config.yaml
vocab_size: 4585
text_encoder_norm_position: "pre"
activation: "gelu"
moe_every: 2
steps: 5300
Rows from block 3 of the denoiser of a small text-conditioned image diffusion model, named by matrix and row number. Rows with one number within an expert belong to one neuron, the router's apart. Each number is 128 + 32 x the weight over its row's rms, rounded and kept within 0 to 255. All counts start at 0. Numbers have three digits each.
Before each expert's rows are labels from the 100 images, of 14976 (inputs lightly noised), where the router gives the expert most weight on average: "top examples" is what is common among them. Only what is clearly more common there than usual is listed. The data: photos with spoken descriptions (Open Images, Localized Narratives).
# router: router (model.blocks.3.mlp.router.weight, 32x192), inputs 64-127
# up: expert up (model.blocks.3.mlp.up, 32x96x192), inputs 64-127
# down: expert down (model.blocks.3.mlp.down, 32x192x96, transposed), outputs 64-127

# expert 0
top examples: text has "sky"
router.0:176169168126150073109158136092168096103098168107109110150123106120182165131168157025117113140119147145077139168127096130139201080105128152106185166140119156135102114100199138076147088113078130
up.0:144124147046152079099087146124165138121146119118190050110109100100142118092131167099130127146118159111086100138099141113139150169139148108117160177116100136152125058092171156188105134132115112
down.0:149069078114106120134176123122147090129094178184165179152119132137123100154127145123120138134122124083168077143155175102161095113143139136135090121194163126167124093158192165081130144148138183
up.1:163077122100110121128085132137134072176115096179160110094094141109128106150126158160149130142131148077154135119137121091145172124127133087218150097132177165142062087088150072139064159072127137
down.1:103135091099117122143061133142144131149123175180132123146155088116174117133141124125082095108094082144115128124111093121186173159083118049160141155124142118136168165090100116068121061123142162
up.2:126153157173134134135145212133127116122135094112104094133110118134132154120077136189149130178140054107130088138134138125140111130146109078131143077100147142160110150089108122120119111100141132
down.2:131121063134174137091038119111154127132148152111148136138153109117080085153118125189137166148122153159109092092214147113173153114109160100182110139204150171142125116080123109122096144087130068
up.3:156138096131131110134078141114111116139134093105171120196151101163137122114192136092181179139148141107098159108108102135086171162141145175151147191078208122138083086130166133158122104100145143
down.3:109127179133135147167188134069124152115130156142064098118135159134119167119150097106122177105150118171093135142120140092063132055113108072133117126175159112153134141124183137149107120105101061
up.4:140126129111116083124170159095163105099100204158064133114219095196136132122143143066044069058086131160117211156111136129159135124088130117152132161139166122075104121070159116113144172111105137
down.4:079156146173146103149174136140128144121144137109130133135155174116079151097090105135125139119123182131157190081125151095126118128141136121106123105104099085091125115196147080069116147111146122
up.5:128147142049074121108123121127118077073137146155147126183162112156062116108124089163132166174133113090153103076146117114146112088140141164187173130148162101159116111133118088136124094090147176
down.5:127159109124095136090112105132123112125128096136105130113113192114079144137083127134191153181136094105183099106139074174171146094073183112127153142174190188164131089110053121150140080128174196
up.6:188159138138135150111168134119114094147150142091075122162174130099172133162144127107139089116148105058142171110120104127105195078120154124150157133030138128113062138127127186174165095114121115
down.6:056130131086112138043151119129147158123161140088179106113107143145123140104127152120101113104115128160110168157132109092084094098134184101093154117082114119149135132112164067185119133134058100
up.7:185139082125140069173127179164152088130142157116133122104168128108156119142131101145095136076153127131119161142101141127107186090132153092146149107115108124105078053090131156119105150105153200
down.7:124187118122102126094152141136177154130177151112147103151153088118141138215139085161091081166143173174101188129100129139135114171169131127139154074112121094073137117158121175129136130169044141
up.8:184168086144115136128147152121083084132160114081151113164196129105142146105151078157122130131166156056166172146099132139108172105121189103161179098052133100171088124114145194168181093115128143
down.8:084181161083138159056151141109136154130174155086153096154157143114133172157130131085118124111144105158130179141105104130068130098175117125129126094058115096119161153141165144158135126199047131
up.9:181110149165158059161132098090190117171113133082130116166147096155120124163163144136066086071094136146103163127088122117145176116121146148134109136140127147164109115146149080165158118090161131
down.9:123138099101091136122129173135144070145168092170150127169054092108141126159117119126062114100096179160104164110136097090179175127111127124146102163143168113135175080181134127070159182140079184
up.10:093076131139096150137095139128137099101087117132143148138128105156087151104077152159078165104111085136170125104156139093122137097181143150204162091134122116115116092141138158144154127124115186
down.10:120092125089117090100181127143132148080083104099096163123086179136162175113109155086130128134092082105126069181134065098094158160151143167111142098121130118140085107143121153156150145089140116
up.11:176119154097094108156191189093143102173130131131126116101141121134172157171139092161076097102116132098152106162104120138204161092084206137169151126152149117130118124090100111119121169103152142
down.11:101153123157118077099169182161153145143142118134190132102130062107182110090086162110087092093083152181111164172108134094196101121149119145119110124146122081103176122149126110079127140160097134
up.12:096107108149109148224142146110101080087124164145089141093178133164115139122086078137077143106142133184172181133125142124175120080146122116154112089196106065117127155110123137079163139179189178
down.12:176125156141095092195148127133104076087176130127122131125147123120070134163068134129161180128168199130148119060168117165097086112193090133144172104111095051063121098180166094098125106103194137
up.13:116130198136148065127153118125120147150118123118073161108008128095163166129064185094112195097142136119130141130130127136069159074170086131085099159093034130136104154151134175151186091128156145
down.13:111138092118123097095155087165144168148138128169118111180122116074131110200181099161115093082108087142115168111090135089186120162084163102147115170135162125104182145125100161138157138096144113
up.14:153169124119133137109149106087122119097118181085050133120162126179143096180125127049144101050107137127145181147113140116077183084118150145113171141158144104108046166127151175124177146171085158
down.14:102144108166152174139154123100145122110116181069121088088120201111097148066100098146135105140125168129143230080124112099055102105113172129126114096134105131100129136125140098141116144088078116
up.15:161094146202126127165171091104105108134125118107092126129080112079141102176151156075165116138093062106144137105150142122077154084130127179167107166111185120036098136112140116107185076096102127
down.15:095134177157121114113090133100140142148129145136117119141086188120118165152159107124115137110108147145087207157137133116124103137130153116060090134146158160138143108161137068198177092160127058
up.16:050129086102138157131110129090102107147073114191178225120091100162180145162177126063090069138123159151118128167121120115129105133187111192077142153130136166077131117102104132181129156196089153
down.16:123186155140148098171207096156121119147129177163120124107201170161186112100188108128099112118099167072059129126135103099174126174076096096130124148096135088115098153128143140158110181093115102
up.17:160123118194080091161120118157131115112133129124177145137086101104075163063074147146120158101164132139165145142105097140090150122162155126149162119112100090105079075190166118099110113125133204
down.17:143166175076104120152141163164178105137111090159123119163153127162136140099137120140176168134128143091123073099112181136115178123066135128124121093109130155200183128182089110167153107130174166

# expert 6
top examples: text has "grass"
router.6:106042103128101142124187141107144174151129090122122151098184134119091120086105139099130100119138122109120171169066154130168138096139071168068133139079104136144123096087118154066106060143135086
up.0:143134140093139212185165079149112127093119121109119190074137134106142141113115098132087146088155101175142142215163132123138123110077130119101070066172099054122132172155109066092124073149103133
down.0:104109141181104132142128073142125118116140073112108144146163140092077105124101154157185178161189168074136112119126167133128139113123079117129144154087155100117103060164126109151128029105186145
up.1:184149178130131133159117149166127094128131178116100188108092121128096146157123206089157115129094110147090133134093134134115180163177123132137127124126139110113068151117126149111163113163163180
down.1:113132101165152176139092110109099171120133121182136129117124169099140129099099072156122084121160079186112073141127165113127134095124182060133117197148103079147157158091147152066147114114113113
up.2:119116128134109110164099170132167040126061152124158137113124087144117168176148149079132109112128109177154136087144089062150125142129138172135154135118134106133080136171148158122141109115098187
down.2:114129089111120111140143052088132143134093182157155149106171100136105175095097162114095130099096139097085162125143088124104160162105146094145146091147078153162142159165077170123176041136125138
up.3:137133122133158125160128141050103122172136126113135185119069131098114090133078125122124137132143058127157131145130127098083141085135194116182149141109087176141094096076110171077127068123171165
down.3:101114128139142146059145093110146138104134099114140143056143105103155134121128128140078096139087060125146121113147135113108105103127173073131087067129191163127130151064110084160084088096129093
up.4:144114162102105116113160153085163074116052148132131171145111063105143196145144127016137132114125108126115168132127075051137122115170149125169131113110088123140065123156125161150172139127098167
down.4:163167130144097138094135118097122150133125159140142144133092111109103145102145157074076124095068154163115090090076117125139149114182123142070093167161072181129099154100079184101102110172136169
up.5:168142121094129135152145195124132058150046161119163123124062063126136137144121130085131086147074128139154138089143100064110091152110186118133122112127124141158057127108168159109108129129140173
down.5:134157125172073164177087172083157166118123179135106130129130193169134127154167107095106130127123109129121178124163071128133180090147105094184085129113094196117155185124166154114168049152136116
up.6:155120164115168072138139111088133136150112129118135123109056132072097086178124178120106067102035124146108121163146123137109168175174122156121142114143094126101115127153148135120128072164107124
down.6:120152075173115170102129082191078175174133070133150137112128146125109108175093091152117129115159086155145143082125148127146187082115141067150155087151127089167139123118177128068109154077126134
up.7:164136136125112133123170181150109045080101171151118180144125112107133157121132124121113121123123105171147170149105119121092162083186150154145150145082091086109041104149173158105165097160135221
down.7:101081099123122141107099112127160171141147185166105133147133138117111151150126124164128173138150080099130178105121122101109072139087131027122073030138103191154208208069102155104101158109098085
up.8:105134149140099094110141145103156055146083138130135101141106076137124146165136096058171140104073078134124164147128109051100166167163131141165092101135128095172113135156154179161168105144112166
down.8:146106125130112117075128136064138125127105149080125149147093105153149168127102149125115133058119092121162114150072136184159123125148171154102143106135135162172133143096116183149164041166086172
up.9:136133164120114147175108158100171056152066168089140144153101045144136189164152182066090117091120109131098157140150100079120089174126146135209125097115136131141081161157105112131168139129101180
down.9:111119112077093094096189135097150098136159177100151119157173122147183195117105163153119147127098117074117177119107104010133176172156173123198072135148105122178069139135133123160138119154118163
up.10:163112121043097153174104116117157061081069135175087075092117105119117174126124084085105116144131115172099138191091132122154174162153182104188136099092120075147067129125096126136151171161103139
down.10:181108094085071139110090137172137144112087188111125119104096158106126096169132146101035127073094118095133145140109137080145112113123139146166081123080121167091125129187134133164133090105085136
up.11:167141130090152114103124138147147094085086128094149124121078113128067091184113118131176110184126084107125137145154157134129117115077119128161148153129120141158035105153119088160150158114121128
down.11:172089132147149170127144108096140101128128139145184133149137108152183134104126159077116091083087076110146181060112170144136073144098146098166159109131070146149131134170183129147149074081076122
up.12:139148134099154116185125157126142092126141143194096107119106115094111116141131145114185129163090101132121205128101147109177095167109167106183104113146131141145102097094059129116119129102098136
down.12:083200182109159135174162145115147112127137159144110159108112142117182107155126136085039158076084048164094138091130124106131096161063100085136083127147111175153093113134147104078125119099167139
up.13:124124180137055156103090168094134097146071170154079131141141131213093105075148154135146115084103093156088147096128112105118149083166128127164071157137204100114126103094110163153158130108151180
down.13:121162113127108132138149128130160133094114122131085129147160139099140103137155150135154095079110160093055181157153122092197141127144147144141113131125159172140157139075159074146154106098119162
up.14:137079169215049123146145189105139130114099105125157125102136122155095105066119139149131112101123114102124136138129116117124121100127159140158156098154137095157109061145195115138097085050158154
down.14:123156112090168180089122132101125148107112153119135222121118118118093091092113145114148101115097095103078146098133097077144103075230148116117195125130127122115144075141129102140121150095105126
up.15:106084133145129093119161127064103110135104148103174120095162161096120165106121132090113081120062100156070096164105127124091180103160177077113119150124151067095092176111141168156110106167155155
down.15:140170117154136155095093106134095123089142133190078175071135113114109152106081132122123150129113143124159118094157108120134140155136137052232131118170134180139137172127158114094171117149082109
up.16:150090140091111166192176084106149116104134142147127177100149105103060169103200109118122137081158103132136139175106118136135152070148132076118106117145066083130102147141103112098114101179144148
down.16:107126145149144105141071101095096102098144124152119103122136099092069130115056106187182158165151132164146070143165122120055138162157107143148156123101161106124166153140113134119149082124144145
up.17:155164091060109169073085124115072114129119132138126112142142138205169125149115100141100110045169163190069152125109140108111136114092146120142087156076139139214156152114177197095166152154132137
down.17:157160121152125048159207138172164150092128098113187118099154133152118118133139148138131086088182170102134189154108186150121114103087121156073131099109114129118169107151164153078173138124080113

# expert 20
top examples: text has "grass"
router.20:073103171142168181065142094098148131150148106071128149136187130097089110113119107110199144156186145154117147154088152160162124134130080180101153119123159087112169116080116136077136049171161085
up.0:163101129093118152099095160114121037102082196160151079128149125159148144134162199113118127113152106091139161129154097095140165137146174104199112127154141082130021112153148118155125166118112138
down.0:163156181092149049129050083130198097107130135137172111102100092121172099175094114143113153093145128079132173116082079146134138137174125114092175070183051113130142114186115129168142096149103123
up.1:120075110076129139118112097154068112049115123129173121163113118131084148141147117134130103157125138106188154163142124121131147116142172144161115127110104087157112147199173163091177149081140174
down.1:082146188084090068110117121059150118178106144121128145147084180088107107091098080135181143088137103135148155118199138141148128140085119179103134156148122131142117150166117102147178077138165121
up.2:154067186119102163078159114103107133164129089114091121159160134120065122165192136110181114083102107096107135129109143100154163117144158106094102121148122131188123142140134115115176087121121139
down.2:096126102158065121118143131107079088157123167140122120100139150094117148108126200058173097168135196138105061172113165164137125113162115179134199135177174114131146142160132057137118129142177112
up.3:137134141084068160099093095101111099094157122119122117087131150187145114135159113139082131132114166131104189123109081113163113145107177130112191127177092123186114169220135095154158126146101135
down.3:109139080127141133066153091157168137166118130145111137124122153125124159117108136131196094153117119121189094109189156237087086166095172159135131171100169156162152106156181154109146159156102111
up.4:135129140105121147126117153142174098120044167145109123156158067129150113135138143054129104111118106123142165115143076045064113095103128135142122196098140117087090113170098139136183169125140171
down.4:160184147054120063160145136178085113132101095117152084131094169119174107138116096131096174136148131099160113140130095084132122167161179160128164081162078101197117136147168147179167139139151144
up.5:164158097140114120178136163154194132147103146150117116091103091086129157182088167128159128149108140082187091128149129088132142088056132086122144063141143148127120127160098141099160104109122105
down.5:185148217105160106105142130126122128120187150111095127142105146126171144147108117174094155069122106120189176117134057157121100154144093158112150088085113175126107144123191111123150090142099130
up.6:106081142093109170126103129089135090118186140136112137110160135199107109165174099131085069100114152126130129127103117132207136144111168120140135081165113108189082170205177088116121152130114143
down.6:132105056159139102047071074132106152136141186114062115159122165079081150128120140096211117170108117155137101163164202151072119199089159159152166140116190139112127060156182139095125131137104104
up.7:181124142106109169171117113165119075108109104142150148072064115153118174151062171117156147105115133142121156152120142129139156170111193183129173111177089079074096141160164074087153136174175185
down.7:113169180155170106108130152180178138076180124124127135132123194119153126106036140135156086084169106166136140070095126086169104115127141121099134083149107104153132159195063165136095128122148104
up.8:093143174118210160106145091118133111160153160116074164112101119124084125156079140130113047111142092156139144159137184128119154119107109112081153137114125138090094177104109140144162102176146128
down.8:112067167170123154183169107157082140159152097147137152077151119128124119124126156128109127129104177181046123132120171110148127112143096071162079130108149093146131093106124101125098139117143150
up.9:177174115114140134169138140089114146133125147126123212124110136156124105132072106097071109113030100186107117147124126125132137180132169111184142121138083128125131107071144149090112149144223166
down.9:122172130110140140129114110175133149129167100185163131115145113146159101092096137164104146114140087157065154140102156088134160175085184071076097069153186141100104180102093116111130126159169105
up.10:186156136062061129133163134132149118151074143130119128129148092139118135134146150119114142087108187147154137165068104091106072111149137146147116138092053111148116126149119146071172159143113188
down.10:076175139145138160148082115142145158071155150132175106131162138093165113190088128142135117161149140111153085067169167147128151103119104159123137042121114084131139150137106123174182190128083091
up.11:127107098141092107164151156124176114092060167160121124106144040156187156134135168098102128096126098109150165103146087036126122110132130173161100165120112101134093130116128156105170139092113175
down.11:103123163046126076162106149163136111107157096079121074125110113111107148095133092148130133161109156107077072102169086101152138070102148122048160124171165068147099176170087152151106132141165132
up.12:159091089141097150134098112152150105148169121120150117139137134148048125093137173118181094122189111161118125160158126130103138138114101160096181138108115080125090080200148120181120109141068133
down.12:081150165151100134146156208186157129111143144161098136109139169062116081065093107100168115075128164160154146098146116165095160115149110093132136098176165113137102103157149087169158152105113128
up.13:129128143129128112138108144200155061100075118133157156095114048141149136095117136049083142038146138138113130164132076035123091107161147145180139148094119099099140092139111127098130176066118149
down.13:136172184126108173155133083141198138107132110115167136132135092134163097159182117099103101205097163126101150142146097081180139171145104130072150143191078075167046183145136100121122200166098107
up.14:127058167124125146106144152076116105169116155109102128127147123119133145091128125130116037116084120154088101154110142121096152074172128120112114155123157054139066145101145165146141155131181153
down.14:156087184134105161184114141076128136136074158180065129136126122142090150137103122092090120118118148147048115077132111112143157144167088085188091145180146118125115179112122133082142077137132090
up.15:136093107124085137021158117084109130147129157105061107190176127128089165123145129120072077083133156113160143130092065123118116108196127091123120112189103104125115156147126154136150110143129114
down.15:115092072185102155111063152061047141153142175144097091169181172157123145128133132150158117141093134128115033090147211167110141139154135172185124102151208170170107174033116133118144084155114116
up.16:118108187069109076084088142099150080148117134116116129155134067155104162149177144081126128073073091084135158133124069042102121105140149108159104144077137130145061164193125129125134137127110165
down.16:110162167079119110128145092139148117115126115098173067173075095171140112148111099079068149111183149107070173111114087113162139092135108133083093120160041084165152082150109126174079206131141106
up.17:164139129121114111158118150114157034122056138154095125179119032155164162123151124066109132139081112092139182101131065053077168132125119127144136122128158133103091112100166139138154179118165190
down.17:113159210128145073169129142169117164118159178074113144151098115055136163146102068147143165141180166105089129152093120130084123145163121139131121115166150117147137161131121087115131102163176171

# expert 22
top examples: text has "playing"
router.22:118119132121132117162165185162158118138100177148048174154112125066121138126069133130164179106145129141104123119117154116076121142083078058161133080120092180103113074152102159121136127142144132
up.0:127118089099129151084170118122105158126148109173128155107117166129134168102110225138127161022116094103130131186116165150182090109162120113112060102143121103104137155124149112102133166150158111
down.0:183144138122166112110118126152162078120132124157105063142139175098137053193177075177167091154067105096208165165104155133125161190091138161097121115099125115175092138149167162095152105130098117
up.1:124107136116090103115098117124153123148120154115120156195145078148109155164146067089147149164148159113117125104093114047086148085102139115171172110065138134142116111146133150196127150103111128
down.1:058146163132146148132113132124186110116176107123136134094102120166200129168177094105056070154155129136136179138204075127136126134138143157091156162125112097161111174144125081137059097128097079
up.2:171139137214181075148197163139142133116159047106103123146081120097157115148131106146144143124103116146113111166143132126069141131076143118138100114094093157130130158107062207083113169018146157
down.2:129090126147147110079120126129146100156165134086119171083175149125151143159130118120089159157120137090104089140158082108153152077127145131117149110133127124148145060148173174093069088101156101
up.3:135131099158183072065105160158088159206147103121099101200093119118080116154106077144175150102090112076136129126071150141085161094103123104171139118042153168106139068099099179128154155119130107
down.3:143135130093055148124109125168133054146117152119121125102186103139157132184121115173147086169161139159197155124101122088075168153134198093140142139163162105176100139172169155165164076150126182
up.4:148144121132148109131104196141104154096117141123113153187113119152115191127103094155139097160145100155100125091144104090132191186134124148181160132127163100141130099114100187186161062138140111
down.4:118092150157095181126032133112151131090102166079187121120111066142143123115066134134144119117085153073092149108177103086152122104189135147100166133185117106113173122132137084110113087128147151
up.5:104099119113154108181121172097141137099105155113155117109081126138169055118136126148155106187141134048156163079108142129115103154072178163120164163140132191149095096098122115125070123095131117
down.5:072112123155169140134111108079017102152162118109126138110085120079134124109119207162115197134156148138090131108124164094096129131140103111186067154118117110082104141121085176146178103144160101
up.6:145176111144166054192094223166170118132114110094094132113120072104168116131120102097143141180100170128159128189124132113118121084103063104122120087105138118119122109134147125096143182098067164
down.6:089132057137099166051121107124120126126146149125119187099143086109109132111140144081050105156098155129128141096141121132165170116121165109114134104144196135118122132118145120112097102088038123
up.7:138113242094110115175100122098148128135108119121132147131108117095109132111131069111127106171133150120110118107154090088101154151142122144111210138129082113181145112132143123110140063161117127
down.7:119099148130040124113114180088102159124151075136211120133133129094156121114098079165128089142060104080153146203124123198208138094116095175071119142132117084134157146173081151102129100148098120
up.8:173078120106136155166119167115108079123142140174151098108102105142215089132155168152146142112165071078133160131120159117155158163077164167144123144148149121145088097075062177120083115099105131
down.8:065076093117159172139093177105141102153145136152123123110139087121154096147108150133111097103145079157102078159154157106170097136084130119131105155186091140128149133093065154070132095140090068
up.9:102137110086083140085168147081112080146083087133210120150113112161165114139180113086133139104062067089110154173123139103124129110133133132112096168040097104108084141104130135179152119145106130
down.9:158094124100097076062101107111198151125162082121173109118147121121095178063172146116162043120128176203181107089115081151140115080147158129125169115122143158123149122160123085149143112149137102
up.10:111183122126154132148192159161154115152140097125124178075060116090166130113145160108122138173102116161121139148131087104176149132126145132128127127174151120128097175125064136104117125116044162
down.10:081142102149092187112085136074108146123118173085180151217183125108136167110142136123112120166044125182050144143195091100174153142154123131132105107140124121151151171170131130085190101125129142
up.11:134160102167158093131081139115139152178149120109101162171104132049159107161094072138133146112151109143174132154132110107127176089122150143153141088123137172110131122104075207144112146081110109
down.11:090094149146109136130117152142141119131151167105110144113164118163144155133122108132075111135101136118126083093122110081169196133140154152152152129141159101134132199107125053095101086101142098
up.12:108134132182133114176173170149144154164123106125082160101115114078199056128132131115162142182132091090129115190096148142153125128116105115144106095128133143087133137091095172111088159113076123
down.12:146153091119130165095136159092137104187134165071120145111127105112147189110165176117080126149118095098096074112193103067159135118118170131158099139172117136128167134104163122100083076107085083
up.13:098112175138110148149075109105137140143099148113089189182081094143115155110144097085073109138164158149137111126198094111150187110136101140150178108128130153126151113106131077145075069141140123
down.13:153139130081100120129132113120152096116151115117182131119177148155197171151188091120103127109145136103210151156157092171152108099138137151096117115132078084176100173122094072108106140159107155
up.14:104143113136150188149158114123065109142152116128159162078073131104145053143087137110176152171139117157153125139131166134147158113074128127123147161147140124172124133127075172100113136113121147
down.14:143118132168148138155164177108115092124149155127069134129125147087164144168168165143090113173089077113092098130162148101118188184098112064167123065165157146109139139109185148099058107144175135
up.15:112081144186111112184087162101089140122135142142085150140072119111166034151119133133134078208173161045179124160140151133117141154119116188142132157129192154131102134066130154146108109066102120
down.15:070106110152090146154128095068134112143144147119107148105150135164130142146116160129116166154100112083100113114168092121190059127095140146101143175130161155134207129118126141091097094165158073
up.16:165137116099150048126157147175178105144129154145117157188146056087132167155136074123136143098109118138104101192085152100073125085102113079167087117117078146163110118163127146119154158100114149
down.16:116106089119102148106112085157134166116152202150122155090131106120145123156143140102011094130094177142101150097141085090137150147166186119148136101173160098125135114136110135125081141114057122
up.17:149172155101155056150127183138188114140136101110119111141122095122149136135127084129140153128138131122142124172063129099094113069063149101178116106128133158126075143134056167118138195081127148
down.17:102138094167094180116086124093110095102194160124132166121146113143169129134127121098069081163110220162083145128145124105190170101149162108121175111198162114165107125120115130166099105083094099

# expert 12
top examples: text has "grass"
router.12:117099107117112143064152082122085183132210096096126131112183181080102124085137108162134116167172149124095133121093147103161159080096063141135132103174148078139172089129137136061119062153149088
up.0:178154166113124080156163148092120035138069146130118153145097058151164151167139141089110156109107107113142210117078099037095131107135141095156134110097123133155083104141112098154136147115100137
down.0:184104112132104064057154128091204138147118144180128173175149093161114124148112102109095174168189121178169093163141139138162113118151139138172098154158070161120097085147136092119070179159173098
up.1:197167130150063172126119083089129119159140109132129133103132136153077183144136137134088110165172089159135121130136113126131124134176145114132145117206096116127132133148110128140114170185082137
down.1:075134133123139108110095109123140134118096090160195128134089128125108066161157120129144155164058130125161129090148179128156186152056134081118168096108176158085126145147130121153188079170087136
up.2:141099160107108087154153159120152047082049095102121141135096042134163120129137156022138095117114120152158151181116099056117130148129143113143152168111121126128071124121132125147166124110162192
down.2:101115112074165160168111108176155142195132130114156128140124188125147148122104154137172203146148121071150115145124058093138130062155152128107086106066092100131062166101143184141196095134154117
up.3:163140187074123112120137131124165047115041155133113118136095040144186160135132120086093139133072125103159133101131092038109121150112172141137151152137107139146062127112124192179158115153111166
down.3:131155138100091146121157185130139167071135154122112136105156146113081108060155111167151148124139139124141075166095180096141088138131148131138062142082123053168110119173128163125132160118104107
up.4:128140125164170157152173130118148167153106160086096080156144101123073088208177115085099121162115141143147182124120081101110123154140093141179148100144128177112140173167148103116195105158038138
down.4:170125146147095126176127142145101122141143111145146183099110137141152139124091164192143160079126141117124179102146142061111102092107166085130098076115127071127153087159119160125163155107132195
up.5:198166105134127076108163116092130072151104122110129122140139120134174137171177191101151104091105096075127156203081138115098155116097163094172124135105100153139046063079135183153165161151107177
down.5:090138190106185134100071100084113122108075145096167123149130159103149165134106146114111157114127123179156123139135098114103138120159109151130110112141115094078108104095182113103130093142114128
up.6:095139153125138084171087141137121072113126136098200104073093115133128120112159101127107127139162159143133159153139093051145126148128167139145148141089137145127107046149134079181089113103146147
down.6:162123130099093110164127170089097149156168133183143160147150119158178111206073181127091131090081179100148200140074150127113123111148094130084143084178141127166199123055118112115169127126152111
up.7:139152170125088121183112201154160091151036173140118112136167067190161148127106095080117082112101108137177179107128109084111116141114143129144156131108119128133105102155099119161170166138116175
down.7:176111131102066119101156100170127144139144149099156148112098069111087161064150129147123142126149118124097114178160121111096113135086148092157126157147147117150111098044207135105173157131087131
up.8:146174088128190121124121154171125083171116130109149134154090106153145123122153196116137164116131105144043131115077146138099177184110131077152131197086092147171092043123089194158139164140121186
down.8:109145128215093126091172097162183113122148107138185104133145106122156161104106157097147157107147111060136153129046114084107141087177080110116136073105052134069126135166157206087095151140066129
up.9:156103185068133105182089094055148137155125165140113106108169132165120090173160110138135144145142088136108123076092080123120114165169134140153101129149151130144112169138092089121153151181147112
down.9:070108096106156172164151128129086169134111091143144136186172106145102112160184113136145185133182114160156211129072185132106139093136100119127095161101126120113171128099074132150105098153195174
up.10:188163097136137099127079125166113116149115127081137086092126124104126130132091126115149114129116088163130112090053144147049188203127144104165134105121158085063112170125162197160121138184138147
down.10:160157131157156104084153142153173118140188100157149068117133107178183134124185093145118138121126150066082052155133114157193153113105175169133124149143115143154106165121125103158109133108095168
up.11:173139122136121145124197185083204113093063154091123159130138078149144173107148190075128123064098102127114177097110128093117170154104144101161146114160157124131066092121091126145163162153100155
down.11:202145137111153127101175215091086118147076155118124160091182167149154109176067094151050126038113128145117124108107119108096050165149103140124130134161119139085113108125165119119112124129160131
up.12:146092120075133088154117144141177102139054150145125185120100078179144152135129097089103089115108114157130158111131101034132154147117146151155124100139141125162036096122139164176106166151126164
down.12:180099158157137146128091111144082147164192165086062116094091111131155125130140130147137138127137065147134127110098150090138128116078132117130138136219115114169096125160168164077084153137104110
up.13:197135134098095117104102139158101104084120122138161171134080140139100118159101138133148134094110167125161154152207146102100169128146155120129156154168094093162105118164121146137143120111151158
down.13:168131176125155135208155084124098091174078085078170164076137098135128109118089091102092161150143094125167143113123161126143110076046134087097109066148061097143109141163099187126135163073130120
up.14:137108193132127111160120135107141081117049170134141159128124080104131157143136164097108137138131114114147191180098151077124148109117135123153124147122122162138066102173175104137151147128111177
down.14:082146154149167205098130119125116101194126151048112177139182121132154162118082068108120103107239078127101079135163089080128109078119146149130164122130124122134079142104159121076082118115140112
up.15:130174130108150097133144175090157078070057188072126167137109046180148117148166139063102111076105082124171153136089114084087126153071168105171150153100105138129068114153140128166172152139158156
down.15:102142153085155079164182168128147132130144124099163126108077101106107105124134143121124119108164089194160113152105124138117121076134128086165118147160154124139108147123146114128116073142131165
up.16:162159151129112137144123151142122064107069142119113133197116058129117133153132152116129140115134138094165196112069059059064087172120118140187139172085143156065061132135145177095178154154092180
down.16:138120172137122114197117104152176077176148116123140108059143117093132106154061159134170134132095076105174161143137149116112152155111090088156146084155141163151133091137171160085078166074158099
up.17:116134139112057138145148167118137043084107175149126170117192092147126141075175158131131157153134115073139096121108124114085176090182151085142156116117143082127022105167149134162156129128107207
down.17:156111050153157162157134088121096153105188061156135145050094168136127123118116100170129157106115099124106115105152095164117162074159123104140144107146121089137135087066151103099110148118107117