A small text-conditioned image diffusion model, trained from scratch.
Model: text encoder activation gelu, norm layernorm, layers 8, width 192.
Training: 5300 steps, batches of 128.
Data: trained on photos with spoken descriptions (Open Images, Localized Narratives), 101725 training examples, 6.7 epochs.
Rows from block 2 of the denoiser of a small text-conditioned image diffusion model, named by matrix and row number. Rows with one number belong to one neuron. Each number is 128 + 24 x the weight over its row's rms, rounded and kept within 0 to 255. All counts start at 0. Numbers have three digits each.
After each neuron's rows are labels from the 100 images, of 14976 (inputs lightly noised), where the neuron reaches its highest value: "top examples" is what is common among them; "peak at" is the part of the image that holds the peak. Only what is clearly more common there than usual is listed. The data: photos with spoken descriptions (Open Images, Localized Narratives).
# fc1: MLP up (model.blocks.2.mlp.fc1.weight, 576x192), inputs 96-191
# fc2: MLP down (model.blocks.2.mlp.fc2.weight, 192x576, transposed), outputs 96-191

fc1.540:080147141148109118127130099130093081107107117121129127153107126118151106124144160159133165165098157121094107142125121154165107104143101111143152134150124132110112117146137154113133114093130135142151125109166137135120117098111121158152114191142139165159175176113122108073142081169134146135
fc2.540:147169108160154088165117123162104133104164115138175101111162103120115107147092149116142106124157108129175098158169125112122107140105096114123151090083135099109115150148131112120124094090087087123086113122117157119095095091129140155091102112185125096086140116104133151141131124138120110130
top examples: text has "sky"; text has "trees"; text has "grass"
peak at: top centre; top right

fc1.257:123119176151141131136095126126087116126160137150143116099130116079118158142129115111118099118139130110126155107144132134140145149147145096084083105134161095134156169096119115152159095153139181110103115135130123102171076112142164111110074125134094093085124150112138164138098141085155127154
fc2.257:120159141142129112103139154113091153123161153135106170106127167125159108123138165122157151063158103081149133156141103112106104124154126105154119110162135118148134112168125113111080094104134156143166142132110155107108089128135140134142081186146114120127156107079133103120123095139117144117
top examples: text has "white"
peak at: centre

fc1.420:129104183095134148144143149105125118068086135159100106139092137110156149112116100131122086135119110137104102160089128147110111129088114070134080100129091131127167161135118118113158144140112146125128130111145129127133156128119116121137117140122060178149150112095168113102153103142124146150
fc2.420:151096133119098127132123107141116126131088134158130134129156122153123166102116170126141127127137080120151112150124100099160109138149149119119149143123114146156111140129135098140141104158134150111122143102111119155146118152114163133105163132118121145113148141114127099091128113069112126137
top examples: text has "grass"
peak at: top centre

fc1.464:105111100148084110134127125146125104140136125120120103165127159091127171117175230162123158139083124106110116108111092108115103139131163107128118141134128122079142106107129135103155137111149157108167095113130139140141152153124163137130133174187095143105191128084126107121133067145133119137
fc2.464:131126070115142115122110126128143113167149126154129113138139130078066185157112150135175137104124113149132116142130175137127206105149138155132107156151159113117141103144059180159097124145120121133128176096145090144115158143153118123104117116122134113097095109141103137097135141144122120133
top examples: text has "trees"; text has "sky"
peak at: top centre

fc1.247:147136120106122133102117095146120156105146196135186117145143125117098083132146120119132113105148137127126143129146110128144146159166098130141143159069150116145153101144126138095126126155113123153174166108085127130155169120139134104111122100110132113159168167102089171099150147121140134141
fc2.247:102107105113138192102145080152136142116123130146127129139128122139111131149103143087139109120133178157099119161148135119134174144116120132115113089097142096149148130125134108101130103128135142177121131151152118141162179114111171113109114122083102076160155167140052180086104149141116158132
top examples: text has "dark"
peak at: top right

fc1.310:152162094111115132141109111187118135122108115136135122049160153110144122146159128137118129140155122100119103118059101126099109128150173099176138171091125135128140126185152150131128118149136119143136125136124092129147102055150123114109097095175148100125129120134145133153159150138129133116
fc2.310:097101107157138121141093153132110084083126094154129177083148131147162156135149106143118134124132133101180144128112163128137127109154130130104093132151087136146110127115118118194148157154111132134128132109115156132131105117156113110116121145181112170109120129127194163101156120134117163144
top examples: text has "red"
peak at: top left

fc1.134:140089138108087158111118121103125121126134120160117111175091147125165113062127133150130123161106145104076143120090126124114115150109116125134116117142096171089137125107169123131127177170159137090149113170105148116129140115090115095153128144115106165092135118116164121097137087129122158118
fc2.134:135126095137090097133127183120163135179121138150143176159109172165096158149130153114152142130108119107105129118113107105121142137107109160130140117179103153127139159114129103083086147118166155117128118121100120113111118138088122138157128159096104168072148155108123082098169109122128123127
top examples: text has "sky"
peak at: top centre